config.yaml
num_experts: 32
residual_init: "none"
beta1: 0.9
Rows from block 2, named by matrix and row number. Rows with one number belong to one neuron. Each number is 128 + 24 x the weight over its row's rms, rounded and kept within 0 to 255. All counts start at 0. Numbers have three digits each. After the name is the row's rms in percent of the matrix's.
# fc1: MLP up (model.blocks.2.mlp.fc1.weight, 768x192), inputs 64-127
# fc2: MLP down (model.blocks.2.mlp.fc2.weight, 192x768, transposed), outputs 64-127
fc1.544 040:115119152095131095164111164122128106160118140143080137103112177156079144134134141078099119108159114177137088128122110125165087089145133090124149161122129121181081147150121072122140104106139123
fc1.545 064:114108101160101110129112102106107157150117105121125104082126136108145141110116137071148112156098111131117154119116129139133114139142115114162127125136159147116156131143118142134135134129119151
fc1.546 136:103123128155133125105143116105085157161178134125123143077155134111129146122141125147128129151138099136125148171142110171118125142159133111147123175112102156134118123155106112106136142161137115
fc1.547 139:118137122136133119135125122117083131122153116143119140117169118146110128133161111152105104150139094121120139140144140153125140138157109141145146137104125130126142127149111099133129148157143119
fc1.548 122:143155104101123111162134116129092130157167130161091130110186106136100122138140122119084131145139115104140106112123100157117154128162136110183118132138133131153099132154125130110121178165160104
fc1.549 164:144172158130132120135125128098106138120149142125116103160142140149134166105155139125111110171159105146086182137112119127123159147157096193121108116120124143149122128131091126132130156190159144
fc1.550 028:118119083152138117115083095171081143119165128123155141146099181099179090125118166149114108127128112171111141136136142128095110108184142137131143105145129101102147088125148109135123129145132120
fc1.551 029:163109134122094099149116135117133142128141144090157134129094196120112186120105132134119138111125120111124173109120136119084133100159113106137161140132156097068115122115198112126170098144138178
fc1.552 115:103161126132090151122156133119137155140116128130105128109128115144096191136123088075149102120144118134116156160119120107148124182121154163143094133152122134109164090141105131145153150178117149
fc1.553 099:106165114155122129078145129144131103109152126103095181108107150113141151140129089070104119111125129190095154140113105109154164116118160112160113128123080103088135095130130101149146115135075132
fc1.554 031:109141122176110107171133085140117164125123113151110142095085129166143115150163160100112143134131121127108182117149128157153118117127139107124155095112120106093102142137177145165094171142107109
fc1.555 106:108148124153090122124134140134126170156123132125122151100139128154113195141118086069156099127138121122121121146128132115161135193134151158159094130153122139094155089138107105145141145171111130
fc1.556 150:095140127109146126142144135107078164127158136127131160128175140122132146140121104109118071154119096114118134155135157142129139135142102124159157128103141158122110129163122114118147128170152111
fc1.557 145:131103148153156106167101137117103095114130134203132104156164113194101114149168104157107148155117102148099109111121133111121144111151106162150159109128134132129104135124130099104124131133140096
fc1.558 125:147098124119172120117136114125098144120158134146114143101157147097130115107119091109094105159133132130121074123137124148117153122155100109129162154083117122121111152123127145094162110113137096
fc1.559 030:128116110160116137113108087139098133140103128140165142100107152168126113154120191127155119148104105185121168132166181107100144146133120116127140122143143110091151125152140104109132141181130108
fc1.560 034:135156134146127144129165128152124148122139122136119107083130145187106130147101130132132119075100140146140149126164108106125135135172129144120168164144127121127116133177129110104157071161127132
fc1.561 027:083140145125144108134128159141108149080146113125129156113108114161141124121140106159110170150134056140137172161142107128162130110150145131111122116072155140163135150140166135151129131130107124
fc1.562 026:159125135139168129111116107110163127115169134075127133142120146120096143101120152156181103130133119148120161094100118124125159130094167126116144129125148114114146107120119099139192141132145108
fc1.563 035:143133108166124094171125146152088126100145145129150135113115183107134076136120124110126089154139147120119192083119099125112100095143165145126140117146132112169079125143158133122117111149119113
fc1.564 131:124129123126136112135127129098081141132160120138121145108167135133106149141156124150101106140129088113132125132165144162128143136168122142147148146097117145132126136166125100126122156172141095
fc1.565 150:129125114155130112149148112138087135192193146140095130077191128113120113124130137147116131157142126123153104117126093164120155140154139103168129152130114164129089134154135119116159134145143120
fc1.566 035:145144103116144101146119116129082124131121137167177137129137150126120127142125135118132125120124137143120187131149154129110162108112106137126129156171110139080157116116137114104141109151122123
fc1.567 148:106143134148133124094142136146080140145161117118115144084159117119142154113124134144134133134132108173134144196135126167114110128151145123135134165105111137126151122154106107090118140150117127
fc1.568 042:110123165075111085126170114139146064127154154129107144090132101164055164110150087110085155115123155168148081160126139103112097142137103116140144170148137125111123134135137139140121125169148123
fc1.569 125:119132136126137136145126120079067150135165129153127119109179145137120135122146127125104101149126102115127134127150135154107143147155116129150129140105130153150098137160106115111148132176167113
fc1.570 116:137159152107088116159107109110101138160153130182100110106180160145133128138158123115120151139162123136131106109142133134110125169148142142150095147136146156121078128135127123112139154176168123
fc1.571 112:088126112116128119139137117106091115124152118160119138103169124131132134129170121141106144145127099140118166163138129167114125147158132119152115194104131142149115122166117112114121156182164113
fc1.572 124:122109131122157116160097139115091105110146123176134113161166123170117117142155106160106146160122110136091133137115137118120141121156088161153174148118143119139105120132124116108135130153146111
fc1.573 171:109132144130150128131135149119076142122148134130122149127183112156112148153159099138104121154121074119111122149138151118132131131158112159138166153101126157106139129143122122133122134152131097
fc1.574 123:115113139124152117165100133128102101123136118204130117145162117183114115163152114165112135140121100141101120115111123116128132105149112155153161108121145143111112124136119107111131141135143096
fc1.575 040:076160141103087128127110137129124073104118141156141125148160167115093138141097084124124159135106146161158067153100108098144101153128121116136112118113147156099120135139110150142110161116139123
fc1.576 125:140103136134154118167106138113110096127144132214118115134170118177106112157170110169101152152117113154105122113119126122121129122157100154163166118121138122125118123133121108121126138146142099
fc1.577 109:121148115127144118118152139144107126175179135145089142134139133128110146122119096107132113134150106139128155151106125136150175153165124121133142106131093161102140102191140116118151144153115127
fc1.578 141:132140082127141118138123129152114131171161133183070157088151161120089099141141104108096144110128136097136119142129112116118143133131150091176126135116114108116115118147129140138127147124149116
fc1.579 095:112107101130141108168109143106063122128135103163144130113182143127122111139122119140120114135112120108143141134109142133124113118152098128159180140119142151130110131154138124125124125134151104
fc1.580 145:106157128142089133120148140138130168140123120119132147114121110151129199143119109067160094111147109136118144145130122124156123190117158146152085141151132140108156087134099099152144140187108145
fc1.581 134:110134121153113129099135126127080131153169118159115120070145139116143149111129124109147144154145100181130125164115111167114122157148153113146119176125113145128119124148104124083133135161138124
fc1.582 135:142124105135126113136123121145091123112137109143121161121163125130124121130143151146107118131134104116136113136128136143138121113158113138144171110119118126120156136137120079155117167116126114
fc1.583 162:135144124156141142113125129111099157164164121146088151090160155131124128134144119119105117150131107118111134132134121128126140135144127115183130146110119131118117110150116123121155136154134116
fc1.584 162:115159122152132113106114134141087119127152122138119130100152134119152158117140133132129104145139091170123125186108117147134122132159147144146140155119110133124141104132109091102118155153120122
fc1.585 170:110156154101077093148113125142116122131114127155127104152147126143127157154152107092128150110156099134122130149104138078091100165125162182155083123131160136136091145127114120135123123187167129
fc1.586 127:127155123123143113165138119138105118150168137132116140144207120121122109119138151155081105137128127113149106106111088159124169109162118086159129131135138153150093148154138136084122153153177118
fc1.588 136:121137132120162132132138154114083149125145126122124153120173124138126141137142101150116100147123110112119123169168142140132124131165112140128159155094120142114139129153120104125121140159129111
fc1.589 028:117148121097105097102140141122132122128134135119122157074146156147108170124146114118077117162113124118135136077111118085143118116112105142141121138152107114090115137116190134151113152128125185
fc1.590 098:118112100135135122163118135110059133121151101152134143127189146132138123124135117135106103146113127115120138136120146122123115121158104129145177136104144151122111132146133115119125118138145099
fc1.591 027:145127145143097087119105104127144156124142089110133150121130156175149144118117125149146130122146093145104139131127135140120146113136127106131157150103100126104125128143127154158135147110121105
fc1.592 034:130155138103106106144155148167151075104126112156157151109142157131099155137139102119107129147125142206149086170155133087144128136122085132129197115129136098136105142142127071086134130098114163
fc1.593 031:167132133148157114153124105106100124135153107128134101122123129152147132120132134146150139114094158142124185130192156131083141115155132137169166133144138110119154145115135115075146118165168096
fc1.594 161:120156156126067092141117109136121113141116134145144108141145144148132157149165120106127155113156123146132151135121138089084102157123155164140083132127178137138081150136110133126120126190184121
fc1.595 028:156126123086139084125143090135102155144122163102130096102108198113124132137130129115076101117106132123120143138133130138111161148121127113127132146093135120084144142136145150156099119095183125
fc1.596 154:139133115131142111136153111137104167199165144135081131075185119116091136108134126123100139148148123118146099109132107158130156131162119106159136121131107125142111135170118120112163154156144108
fc1.597 054:141145138136129141096132121116143112140085133130111118137172089090135132128155114147129147142108140132148044102129121134148150115115136122140101135129111085086154129115097198122114180116105130
fc1.598 029:118123134148123108169124174169089141144150102123105180149166129130142133145141143128125127114153142130132141134145099119134150125121088092136152106109140127174119127155091086150112105171159116
fc1.599 034:144126169088132096137152162139151141138100133129125163090151127120087175152078091123073109159099141157131076099151070150163140125151113112132109198143129094168123148117113098112144139123136143
fc1.600 120:099123139125155136128133121093064129143171143139121130087173105132109145121139118129121140135118127171126157161141116166104139128147138101140145173105119135147130151158112132077123131167144105
fc1.601 133:152165128111119120168129098125099138157164131159073112105176130141092142128152121122118127142158100112133090121129138140135140149173127145162110131137123148133119134158121109119126172169149113
fc1.602 037:117130157070164128107117165151124123172163131141164106155140137130116158135095102154149115096156117130122188152145138100098088103137116124123134155147111127122092146140130065115173097131131090
fc1.603 124:112135119140146131148128136111082133126159131155103145114180121145114130140160118139118113148131103132117143131146144148113127139175103131149145153104134139126125127157106107128136142158150098
fc1.605 114:136173140117101105129139143129115171144137133124122160118130142150119196143122086075148085124148092122101100132132132125161142157125138168151103121148112141080132104141119108148143132178102124
fc1.606 134:120118126153140111143132119136106130191191147157101141076207136113118113119145141143134134162123140123153118123124093155119150144151144077163125155131117168130103128146131131086147143135145122
fc1.607 128:091100138111144133154146133134113146142152119134092134154135115123097161132112074099138106114116090141119174174109129102147137147132123157123155126125109155126131100161144141132141112139120134
fc1.608 031:147143146108103083081124142135107120181124130117139138117088162151100142094142123109142069138103164144143163132134103124116133152150166098121162118164132130150125148110130087096136080129136132
fc1.609 114:106114126110154140141129133104082114108151135149126137141191136149124125139144105145106126162116100128114125152134141135128138130155107142141157152097121136124116128148137112122129123150141114
fc1.610 139:103131122114156133150130143102081145132154139141121152119178120160126144141145109114117092159109100126112139161133151135126130142152103127149153149087137146133123124152107119130141128166140107
fc1.611 029:151115159133096109149096113132139112147123159131112129085134135170097144141133104131113109112112130151115113126161073127135154149103121113123149114085152136179087147152133074103141140113130109
fc1.612 105:143155121136116099161131124145107125183161135149098135110177122136101154122132131133123112142165104117156133115110137176143154143169113132143134121124116180136120127188144096135144156170139127
fc1.613 029:094121100200108093157131116123132151126141159126117110103126164143120136142133138144149152168097107132089180127154141163106130098122125143119149148126122119112121145138184128120133140129133109
fc1.614 145:113158132125088141123153133151140169136110131115122144118118108146125207143126123060154092116146122132121144141134123124158120187115158144152084129156136139113139088128104106157145121200104153
fc1.615 035:151118110105123089140156101134119150108091102116162124101103148166117132097095075105109115167112144153112105075154129107155134166132151119141137129139121129103142110115150083151113130077134126
fc1.616 124:111130115123148126167126133103069124125137120146129133138178136133135120135130105138105108145106115129109139131112149131125126122131090129161175136104138141137095136132112117116125103147150101
fc1.617 027:135131105147118087102112093114113153089160167152130069106085158124100141142122180099095106140104113117123131128155140172121152139161144127152166149105093105128128140146148116124139091110149110
fc1.618 116:119120133130144110143136116109087125124167130178101130108193126139118141139169136153101139150130111125131129144143123172108130133161120136143147160101125150130128131151115117115137150169146104
fc1.619 120:145094141158162123141115111105106147121153129181123094101149164116134109102131120126090132176122118111105108102111129128107134123161088126112162151091120123134136160129129156104168129102168087
fc1.620 030:116145155106174084135162089173103092111131164169139210113146145144098114115169120121084160092116160144138085138158146127119148111153092139122145158145101157117188151109144123135163107151117145
fc1.621 122:116113118134130123175106134092060126126126092136137140110181141128126116128122106113124102126100116118119124136104147127122114110126106130163185126109148141118104150124132114125123116138141113
fc1.622 030:101143109135157117142142116125113113163125158149103171093147127156092115149104062077100167105118160151168074144111129143164118135106085150114157146118137114147149137106087128160105139129132146
fc1.623 137:137160145135113123152117093099088147158159121158106111077160149138130149122160111120142160163166097156120143128125123148119139174153129135136102185143138163117116121157106135119144157175155121
fc1.624 027:144142081147144112151123101143120096179130136086115116118101199110134116102100141124119123105111120128061184144116142118098127125142142133133148139106115140136152096137154121106164122135171108
fc1.625 164:155139136137118130112100100136132107129127110155133099137141139129123115142157130153089139125131121126102109128113083130094132111136139147175090154126145103135109150102124128103143126120161089
fc1.626 045:097112147131094130145125106149131123150157142140147112138072167119121105109110151074120109109141114139088203128123094110120149126124122162129138118109137133139134128143171085154155117137129114
fc1.627 147:159141128136111134117104102132129110121125108167125102138148145130123104145151129150084130121131120128104106127109092131095132111133142148178089146126143108130108143104128123104135116109161081
fc1.628 166:118150134160139130107132124104099157160174127156090136096156150120127144130138115121116119158124106135108129140137121124135138146150133117176131159111116151118106117142109128106150134153132116
fc1.629 029:131115122071104097157153117141157123121182143112125089131133181157128172090143086153142123130139157133142127083106134095118115137167131100150183191137129128097183147134137115127165102158136150
fc1.630 043:125121154133146122132144123127117101083135117116114180113126107166110156124131136101107145128099139159153043119112095097138120152132123121108171152136153150122126103135098144150137155168117138
fc1.633 125:102120127137153153137135120089065123118171137163120132118170138125108123130167117149091150148117116148123136136152132163114142130157132122131130149092128133145115141145119126103137133161160115
fc1.634 031:126185143136124068138125127129102139092131120124156097148086158132111112106130145136121139085122133110131180147118131095120100128139143113166158104164157120088127125133144140117127108113127144
fc1.635 123:131144138136144126113138099110092166185188131125094137083164129116136151101126133139121146134142129138130150139135126168137136144166132129130138139121088147130131125175104122112142145149127133
fc1.637 031:126140124109136160114135100147137120112136120132151168074098079110105134136122100099101162151092136073121163127101121154136131114134128104100140110114146095142158119128162134163115138100106147
fc1.638 150:129136120142125121148141113146104134186188142163060132082192123123110125127133123111139126145143116104148094122133102148123146136147132087174113136137117146131102130163128130107153172153142122
fc1.639 034:124136155108144121166110145100113117145152117132181153124128114107134123167116108126104109095140073144140121153119130126121148153126156174155140159116107162132093138131092089087149087159126129
fc1.641 119:121106106123126110174110137105060109132129104155141141127181150134120104138132101133107121133102121124133116130110147116121121106149096143137170131096146133127122141130147122120114126124149090
fc1.642 040:136145181084132055124126141145119114136186144143129155110134109139113178126139127131088110085128136206149127122113129078145126161124102133127153151146135172099124134131094093129141112135120132
fc1.643 107:135163142137102115127150144133109165150118138135115158110138114153103195135126090089134095138156106112132107122139147106165133191131138162132098123140125139076158107139113094145147135159095134
fc1.644 039:139131116103142101174134117138101115117142150124183083120117205155126126146119105131105147123099164153130165146101136135078132149123085171176138133109147148089127126140123157103151080092110143
fc1.645 038:139130139089137095148147123115111124138152163135149147107157112166108169096086077103109143113101145157135089126122135088122136128126082160135144188146124084134117159102126126094153092141127117
fc1.647 104:137131106125126132150117085136124141115136130187099112133158156100104127141160130120073123119108117125125122121125090149118132137151143128177090148135128119147105130131130138106120152115171101
fc1.648 108:108131113137150115166120117107076116132144108144117142125188135146118135136144117129111104161122100121102151141109142136133131125151095121185177158112142144129102124138107116114144117155145108
fc2.544 041:164130161083129142138149141136134130079103148119097079178097098094157116136128129115120165103105138112141146109164136139117131125124103119104124140156127135135140130154120143162133103105120138
fc2.545 071:123119126113119135119136145133143111144069146124127141099095134106129128061111127140150149173127143137144143101119142136142134129144090110098137114127112122142149141135124110105118131131124140
fc2.546 082:165123147108131123110126107161120112097126120104133114127126097170116165128155140125106129133123118166130126127121128141117131125132141111214126091130113125101173103128120098147147127116136115
fc2.547 107:138109129120130113155105117148118106090134106115155077165135100122148138102124143126107077142113088131135142125121128145122127129149122172167142139131128155145147124155196104134117127120140120
fc2.548 095:112140105107134143128118082118133140134162135101159143151156138098151125093124196126116099134113129074155113109130088169126141103151130091185113098132120130174134125168113103119137145127149138
fc2.549 124:138173126115124149114106141117144119121114125153113152151106137204119152185153102091135122129148107127066143132096128114143132142085133156191099112142152114134135104083089127204170129163134145
fc2.550 024:128165141127136132121181128074133152131106152129102114116190144143104131141143133111164128165153122139130091151119154141150115121134134141174139116141169159189159149142157146103124128125107168
fc2.551 022:135155109088101172112107148096117165086116159109131110146168119155145099121150132145125120125125124119095098115152162114126138086099100094148124144141113139143145140140128171118138174107136124
fc2.552 125:152142129116095149102126120108166102133122167149136100120095146153151142118147150132173124156121140112109145111100129142116147136097113120169067154149137137136105122105106150147176098161144196
fc2.553 099:167137164117132120131143177081094123131140142119124123144140126154088130148121130120128101117137116133107146128131148128133114121120129164169131122121130144124119128141108150155116085122130107
fc2.554 026:125147096111148136100126152174143123133120089088154159180096133080114159137124129123135152102143118146128114150106138139140133156141105143128136114095117133160131108136122114147135108172165117
fc2.555 100:147140141119097134114112110105165104135132157149135088127101148137137148104139147145171127155140132122103163128105104145121150143115112113179067149158138131156086111106113155134160102168142187
fc2.556 155:086120114179139123127135082128122114137147131164141078098148146102151129107162154134080127136090135150127151105111137127069124096126128101175127155107141134131098137141129121063144085134185113
fc2.557 166:128120142149148109150132098121094141136145147098142137117133113098128120116098113130126149099129108147154110131150166097135120150134154138082162172127081173124125101178148151112126109104135110
fc2.558 205:134124114141087177123138114130148149159102130109116118102099116112132175130099136101189117106134136134119124115128133122141107177091150108149096117194137152128123103135127126134170083179118168
fc2.559 030:131117128137170137112108136101119145142127118143170108087113145092116133136128098162136154099108132118123148174137139097128111139137126142160122174122110119096160139104122101132087108132112108
fc2.560 041:138129142077124195111124160107147127143138144140151122122123171115134123113109143158145177125104174149107131170126145115123112120104097090155092151136135149125165099143124116106153103112135144
fc2.561 020:075137140136139121133099144154117114131068150103152137116133156133118160134127131126156154148148127134125112143100126140141118126137090142143117112135137133156122111136119163130072148148130096
fc2.562 027:136142136115118138104096103092128126130117145132146079078126177184114129164154128175149153152108171141098089090132142101106110100168135084137114148132144101122163138121082102102153109130112113
fc2.563 029:095140099076118137094112122132162111105129135146104125128177140113100171129085104083145152167110141128087097174123142162147123132142106132162149151105114133127138128118161127082122109112119126
fc2.564 095:130134140124128096143115122159119101075124123120155095140126103135139153087116171122108086138121095126140120111122135152122132132147111148204129143137118156152142120177168096130135138125145133
fc2.565 097:103132141113121151128120118135140115119136130091153140115164109133112138142143155134131096120117141127157135131136096174103115109120157069206112145144142110163128121130118082101148111138132136
fc2.566 036:126114141120116157133117126080126112167119149155147094102122156136089130128115144143147127114134144146139189156100125143114121088124127117152134154117137151130151149149102143155127087103125136
fc2.567 137:162131104159121134116152086158114092117137118121107137086148125135101174121139134091109140108139159169135134116104130122115117133134136115170140112132124126094150110114122095162143127132132122
fc2.568 044:099132124124113134157106086135143157118154143128120119184110136122187112145154139120117119102131161150149159091148101139113161112098114135145130159097116127146104124136153120177129070132152140
fc2.569 093:099134140128132124127143095170119136088128125132131121132116085102156150083133141112106098136109112145127131078133100128120126144135121154188131108103132159153145121161153088117138119131153129
fc2.570 135:123113129109177155101166141155140141156148152083143135138101123121144101102091152151110139125124161112140160145137101138154160098139110107099157081110078116163140125121146142115131140085104133
fc2.571 081:185122129092147138135159084158129147134155161099116100103111116107138126073108186130090126151132145093132125107127119154114157120144109094170155084128101151120140127153131090151167158102148100
fc2.572 156:143108135141148106159135093128095133136153149104130118111133119105134104100115147132106130118103110137145111118159164118105124130142134131117162173117099166121116119180156144106127111108157103
fc2.573 165:116119120131136116141104101120110084110130114121146108141143129132115145118143157108115103135108097160122169146122142155101104122127118123184133186132132163134118106147154112129145098150155116
fc2.574 129:135135126139135111150128111132091128132151136098147152125135124110136120123101108120127154092132111139144092132140158094137122142137146137106169165136097177108129105165156158128132110107134102
fc2.575 046:122144118127127115141122137179134142104137119112131142161125133101169117111124157122121153135148112113114134076124080139133143147120120154154128115152145134171123135117129121144110168136128124
fc2.576 128:131124131147149096149115086125094126126153136114144118118134119113125129108102130121118146104123101128156109118139159108132137142145143139105158163133088168126130093192155156115140116109141113
fc2.577 065:151155158072138136105108151077132103079126119130111167171138159165071131154131127126119145101130127127102095122133129113142115091119135150169125127126120107119115125105107127143120091138121118
fc2.578 128:115138107166117111117112114141142121087149125141159143143138159098170141128142186136112137126136134089146124127157086144137129134142150105185086186162120131155135082166124137146123153138130133
fc2.579 092:171123129120138111167136120155101106121115142108126083117121095116136117103127157147105119129126129122141104119133171144105127122163106136081177147127141141115134151164133123128140147108151116
fc2.580 182:149150147120091138117117123110153111134108150133139091115103122133137161109130153122187106161147120110118138122112144155129123164104109126155076153158140159146115108122108146142172112175137196
fc2.581 107:139123123141134115099168088172135101137141127093146119109142126120139143130153169101108111135118167116138140136106108141118130111118147109188141107118130109110139118104105101139133136116121129
fc2.582 116:146124120132111118146133107167101127107103113103138098140146114110087176125114153132113095111153111125133101136137143138126093139156135153151160137148123167083166103147168099161123126098119125
fc2.583 107:117120169153128129123114109185131135116135127098181116149115099091155135126116178135121134104166136118166106122121094120123103135132154170181116162166098156154144101159167095148105159112139136
fc2.584 132:158146105162119137114171094181113107153129138075129132073141120128115148102130171084117132132151152153155118117078138151126125139141126118149142133137114127104172117139119086135132150113110123
fc2.585 263:130110127118177168101172141143135152151126165094096154091101125103144119107090129120126144127115171156122140130141115135156157109118110100080151118110050118111142131118136115135137124093090144
fc2.586 144:115143152114134134135141095111119163148158130100147164123181121120116145121128164110119082135105126096147115096150092164130125118147126095187121100134119138157116133143118090135153134135145138
fc2.588 128:140123119134125111147114096138113097096144118124139080122134132143140146101137165113101101147106110165116171129116137158093118122142108129173136176126135153147122119163149105128153111141160119
fc2.589 025:107132117120142155127127114185154126082137114139119194146131109118163098094104136113123088106099110154119096125112071172151154130096136132157130155115123131175086155144136121144159138162141142
fc2.590 076:158128124118137118164132119164095114119123142109125084121113103123137115099117147136105120117130138129143122123142178148087136129169107141078167151132147137123123155171140118128146124115147108
fc2.591 029:131146111126157141111124138154145143120145110116184156120111136070139156117135118118149155135144126149134128174107125139138134132165125126147145121124114124144140142125124150124137059136124085
fc2.592 030:086111111145093159131133086160140101110135122069107145176130140094131094086132150090118145140118119136122199143155100171129141137101121141146146137147123126155130141108129158131111104143146128
fc2.593 026:132086127102140133104159135052115073136139166173150096072123155140106126119097121143138191127136164119112160158138168127102130147129136103130101156138101130112172139146137104122144066119136138
fc2.594 245:127111123103178165090180142159139147156133159090120156118104124098157118113085124122118146111113174153130138135135114119157142117116118122069150113103046118113145131123140121133131127087096144
fc2.595 022:123143114055144178125129130135138081126116155154107147149115129128123143118143135120115104117110176156147077132118107164125122165145098168132108135099075098108092144135138159094102129155130130
fc2.596 090:108122116132118156123129115161131116086127109119138132140137121136090140152133158127119104091116144160160100116151100164119117118109165086199118150137139108142117110121165092124133077138123138
fc2.597 064:103137113161129092116127076181105138118182140120111134112129121098175118130099163137105137119156123142136160111096105145139141135115147117131132159122152131130076134092140118118101129138134120
fc2.598 022:177157144105126148123136136093123171152126148111141093185144107130145163158137147145099078125130110139115160119139154171132122108125149140139124172105167093143151137163164130130118072141117062
fc2.599 037:120155098078136136145126128133159126120120154116065103172136138109126114123165166103155115109128131145140169122141148144153118113128132102161142148152138103156142129160151143162124049132126140
fc2.600 108:186114146128148129129153097138128128114148121120111145129136121130127168124136156117108098150107151109111113096123109156121143132130099091190149113113120146126131121117118116173158138146139125
fc2.601 112:114120123096149142133131119152156119148147122108174146168138123134103112127114157132111127113121125087155137124116090134125142102128136126157132058131112123190129125143156139108118123105138126
fc2.602 036:173132119111115176111134148066128147138114135121140068110102139143116116129133161155134139125101144111114139115141163116130110119144129136101134148113142137118133123144129105140139094127131149
fc2.603 080:139124117111138113153123109144115116095138134092141074150128103118140136097116166133102099149116115141130132131121135158101131129139104153163142152125124151153132129176161103090147114130143117
fc2.605 087:145179137103110105107104107127153098126163132179132116162133155155122150123152163127138116151148108116114144130101104143126149132121087135224070126156134146169105115119110149154164113164141172
fc2.606 114:117127158133138141122118105116139114138151113131164139130157133120108141142151165128137103117112141114129137138145099176108101115125162071207111138125129114157115118127114097125144102144143135
fc2.607 160:174158133074127124101140155145145100093113147130113136144103146175122101183157117145108142094135155126113098121124123085119143100120142162135126123114140087086145145095110134156108121104129124
fc2.608 025:135128113118150198139163129098145142104129130153137079135106100127117128138148118121127140114108136107107086131131184125116126125135093092120129127111132162138154123153131155118115087101150157
fc2.609 115:137110129121140123156115092128103125120140146113110086113129121113144123095128170128095116145107119138124142127133152142088140123150105120146145182122134159140112132171157118116151114137164117
fc2.610 114:090116122142147130141140080124123110125135132140122082130143115114146132105138149129086121134083123164117162122106124123092124107130117143166127153124136146146122131146155115084146104138178112
fc2.611 024:098122140128136119149146133140146107111098119103133080149145146112135131133117113146130154130118155165131199119132132134142160142125114107129115154172129141131151143127121110113123057134149115
fc2.612 079:149173145064127110112126127136128104090146138125140141155148133149098142129137145130100136130129125098131116115109104128124139106130137118201118104131120106123147121093123121125134120120129122
fc2.613 022:145116115111142170166147113119144086119128131152127097138133145107128137160120139087150145154151125131125095137108121138151127120123105126107130152097087181148124123124132125142093108091140148
fc2.614 193:148156145122089133124119127108145114136099140132143098119100115129136160112126148114187112158153115110113144123114152151130115165102111139144080157158145158152118115131113144138167107178127191
fc2.615 041:097150110120123114116129142127131092091136152130159167118079132116142127093119166154133137133105111112118166125131162139148156130149089091154100128104103139144148124128106176129111129135102165
fc2.616 183:126094136147158132145145098117108128152140163134112086108129133090157103089124146143106130137094126144114158121133170133066133109140103099089151155105139140141095164157136133086142098128175109
fc2.617 028:136147112056113148145096115150114100118132126137130148133150114095138144119123090143149182099114134122132130114100119109125103154133093141156120059127110132138097121145134171136134108114137168
fc2.618 077:138124131120125104131102096155116118099142140109153097115136099114129152099110177131106121144130130102139121106126116165117128132154120110194131123137104153150136115159130108133162140121142114
fc2.619 208:126134126148081166125140114125141154162106138117101130090111132107128170115098116092192129112133141135125126100145133115152111198104143115144103104176134142109124098140122134127167098172115173
fc2.620 028:083162135133117142124116117177123119151183127119102107163132111093133176114113127136105149152140114159156164131138067163158150130121145113137120131109129111192129115147111166140105054109146132
fc2.621 175:122094140138155140146141137119112130165116164130113080115121115098145093100111126155116139128117136130127157124140168137097127117127101104045157131114152132147097177156143132084126108120152117
fc2.622 033:131127127132096135147114096146119135127129135090149068162145132113161133116141152125103103121144133158150170114173108166122145139124151120155147167165141092146110135132154138155116091133138128
fc2.623 085:137148099097150162095169102151128121139154146117137097114100123119102145126115149118104148119116143150117162136097126149123142089112118113162132053116112110127175118111113159118152116115140118
fc2.624 030:162143157095159128147145158100133128153111138150135085162107135131117139120140127126143160110123152114121110122130171111140101115140104108142104141131128138107163133163163121137123059139108133
fc2.625 266:114131117113111123114119129142161098115131124157144147140130142160130086141163111163095161123123145123131151115109101083091153107133143146142104109103161086120127155094111141134107136098163112
fc2.626 049:173148130083143155125136164083130127163082116141104165128111116167103110125119124127129119137105115095099102107117176093153117112141086126181139120145134101112151136150121123136158143136131143
fc2.627 234:116128115105112128119123131141161102113133129148148156137130139156129088134157117164095155131126142120135150116110101089096163107138136139146100101104154084129136156097113132134109147091161116
fc2.628 093:118103149165123128144125114166129144117132130101153094163136099083163138157140148139115105111162147127167123145137083120132110139125157167200110171142115144146145112137174099174102151115118146
fc2.629 031:157166115091162155156105107132140126094133151138128114142133130147127088126165154099143156103127138106106147128153137153124158121119135084113134154105111153144113140136095182129136056120143137
fc2.630 054:140118143115134121141103152174141116128136132106152148164113120094210094127127130108130125115149116146143185105154121135130162136118129139182130125132121128139104120132162109148132112121134138
fc2.633 087:145103145137138112142130109144125127111125148119135135125123099119127145083096168105113093161122129104144113091149114158139125150143105128188136120137107171153151114172167101157150128135135138
fc2.634 029:129130118094147141111142138149123095104138125132130155118153152129130111128080151141100143130133140099106113133131124129163147109153102120139107088112112120176153128175129106105136106115151109
fc2.635 095:148143124093122141105142143146122102090131125106114136117119121178103153140145113115113138103134148195125146155104123121121128118118133134190124103140136103099158106097106094167153114153130121
fc2.637 024:095138142125126090133129162127136161116123142141149089140068111164153140122117108116168139131137143155089144116181131100153150097152136126178153138121155123120132145087137111125117145099122112
fc2.638 123:074136127118131136133126116113145136124159113122149120151152138106117140156147167137102107119110153083156129144151090172116118105120158076192100134141122123175106112154141119108133110145140136
fc2.639 029:152130144077110106140140117087122135182136146101119079125173110138138079111133142142146116144132157147126124121114128130122139122115139118091126107142136162174092141116159130145171097095102137
fc2.641 161:158112125117144126163124125121096122121127146120124088116133114120143106102127152148112123129122119132124133128140186148083113122154093122074174162114151153132116160170132131121126125125161113
fc2.642 036:138113154148150175110076140107124143131118146080140149144114105105126121126145149125128144117107135129135118160163097132144137109114132165168126108122127145146119131154147123129158113104157158
fc2.643 089:151159133095107108114102112127167090110144131150138109147112149139136131104153153147161124158141123115113156120090092159118158139116095118167071129159114129189087112120110167134159123158139185
fc2.644 032:084101126103131145116119081109151117102149151160135092133153135093083144092089135124152167109126138145119150150130070143124132131124082107118120121128128115165101117113119138098135113124160128
fc2.645 034:119145147111122147143122108156173125102169130119104098175167138095129120135154138135128143125114121139165187136120122167122119147101092104125117121116099145163106103155158173171158031117144150
fc2.647 094:129143123118135102120137114118144140122158137132149176142146119138142091081139162141112119149129118092148140120136078131124164120169112103172105076122120122158137124144105134129136158105151127
fc2.648 080:116106137150171138134158110153118134150128155109138081125103105074147099100115146154107141115109136153135140138138151123095143120137120126090153133119129129144128153140162126070123111110158111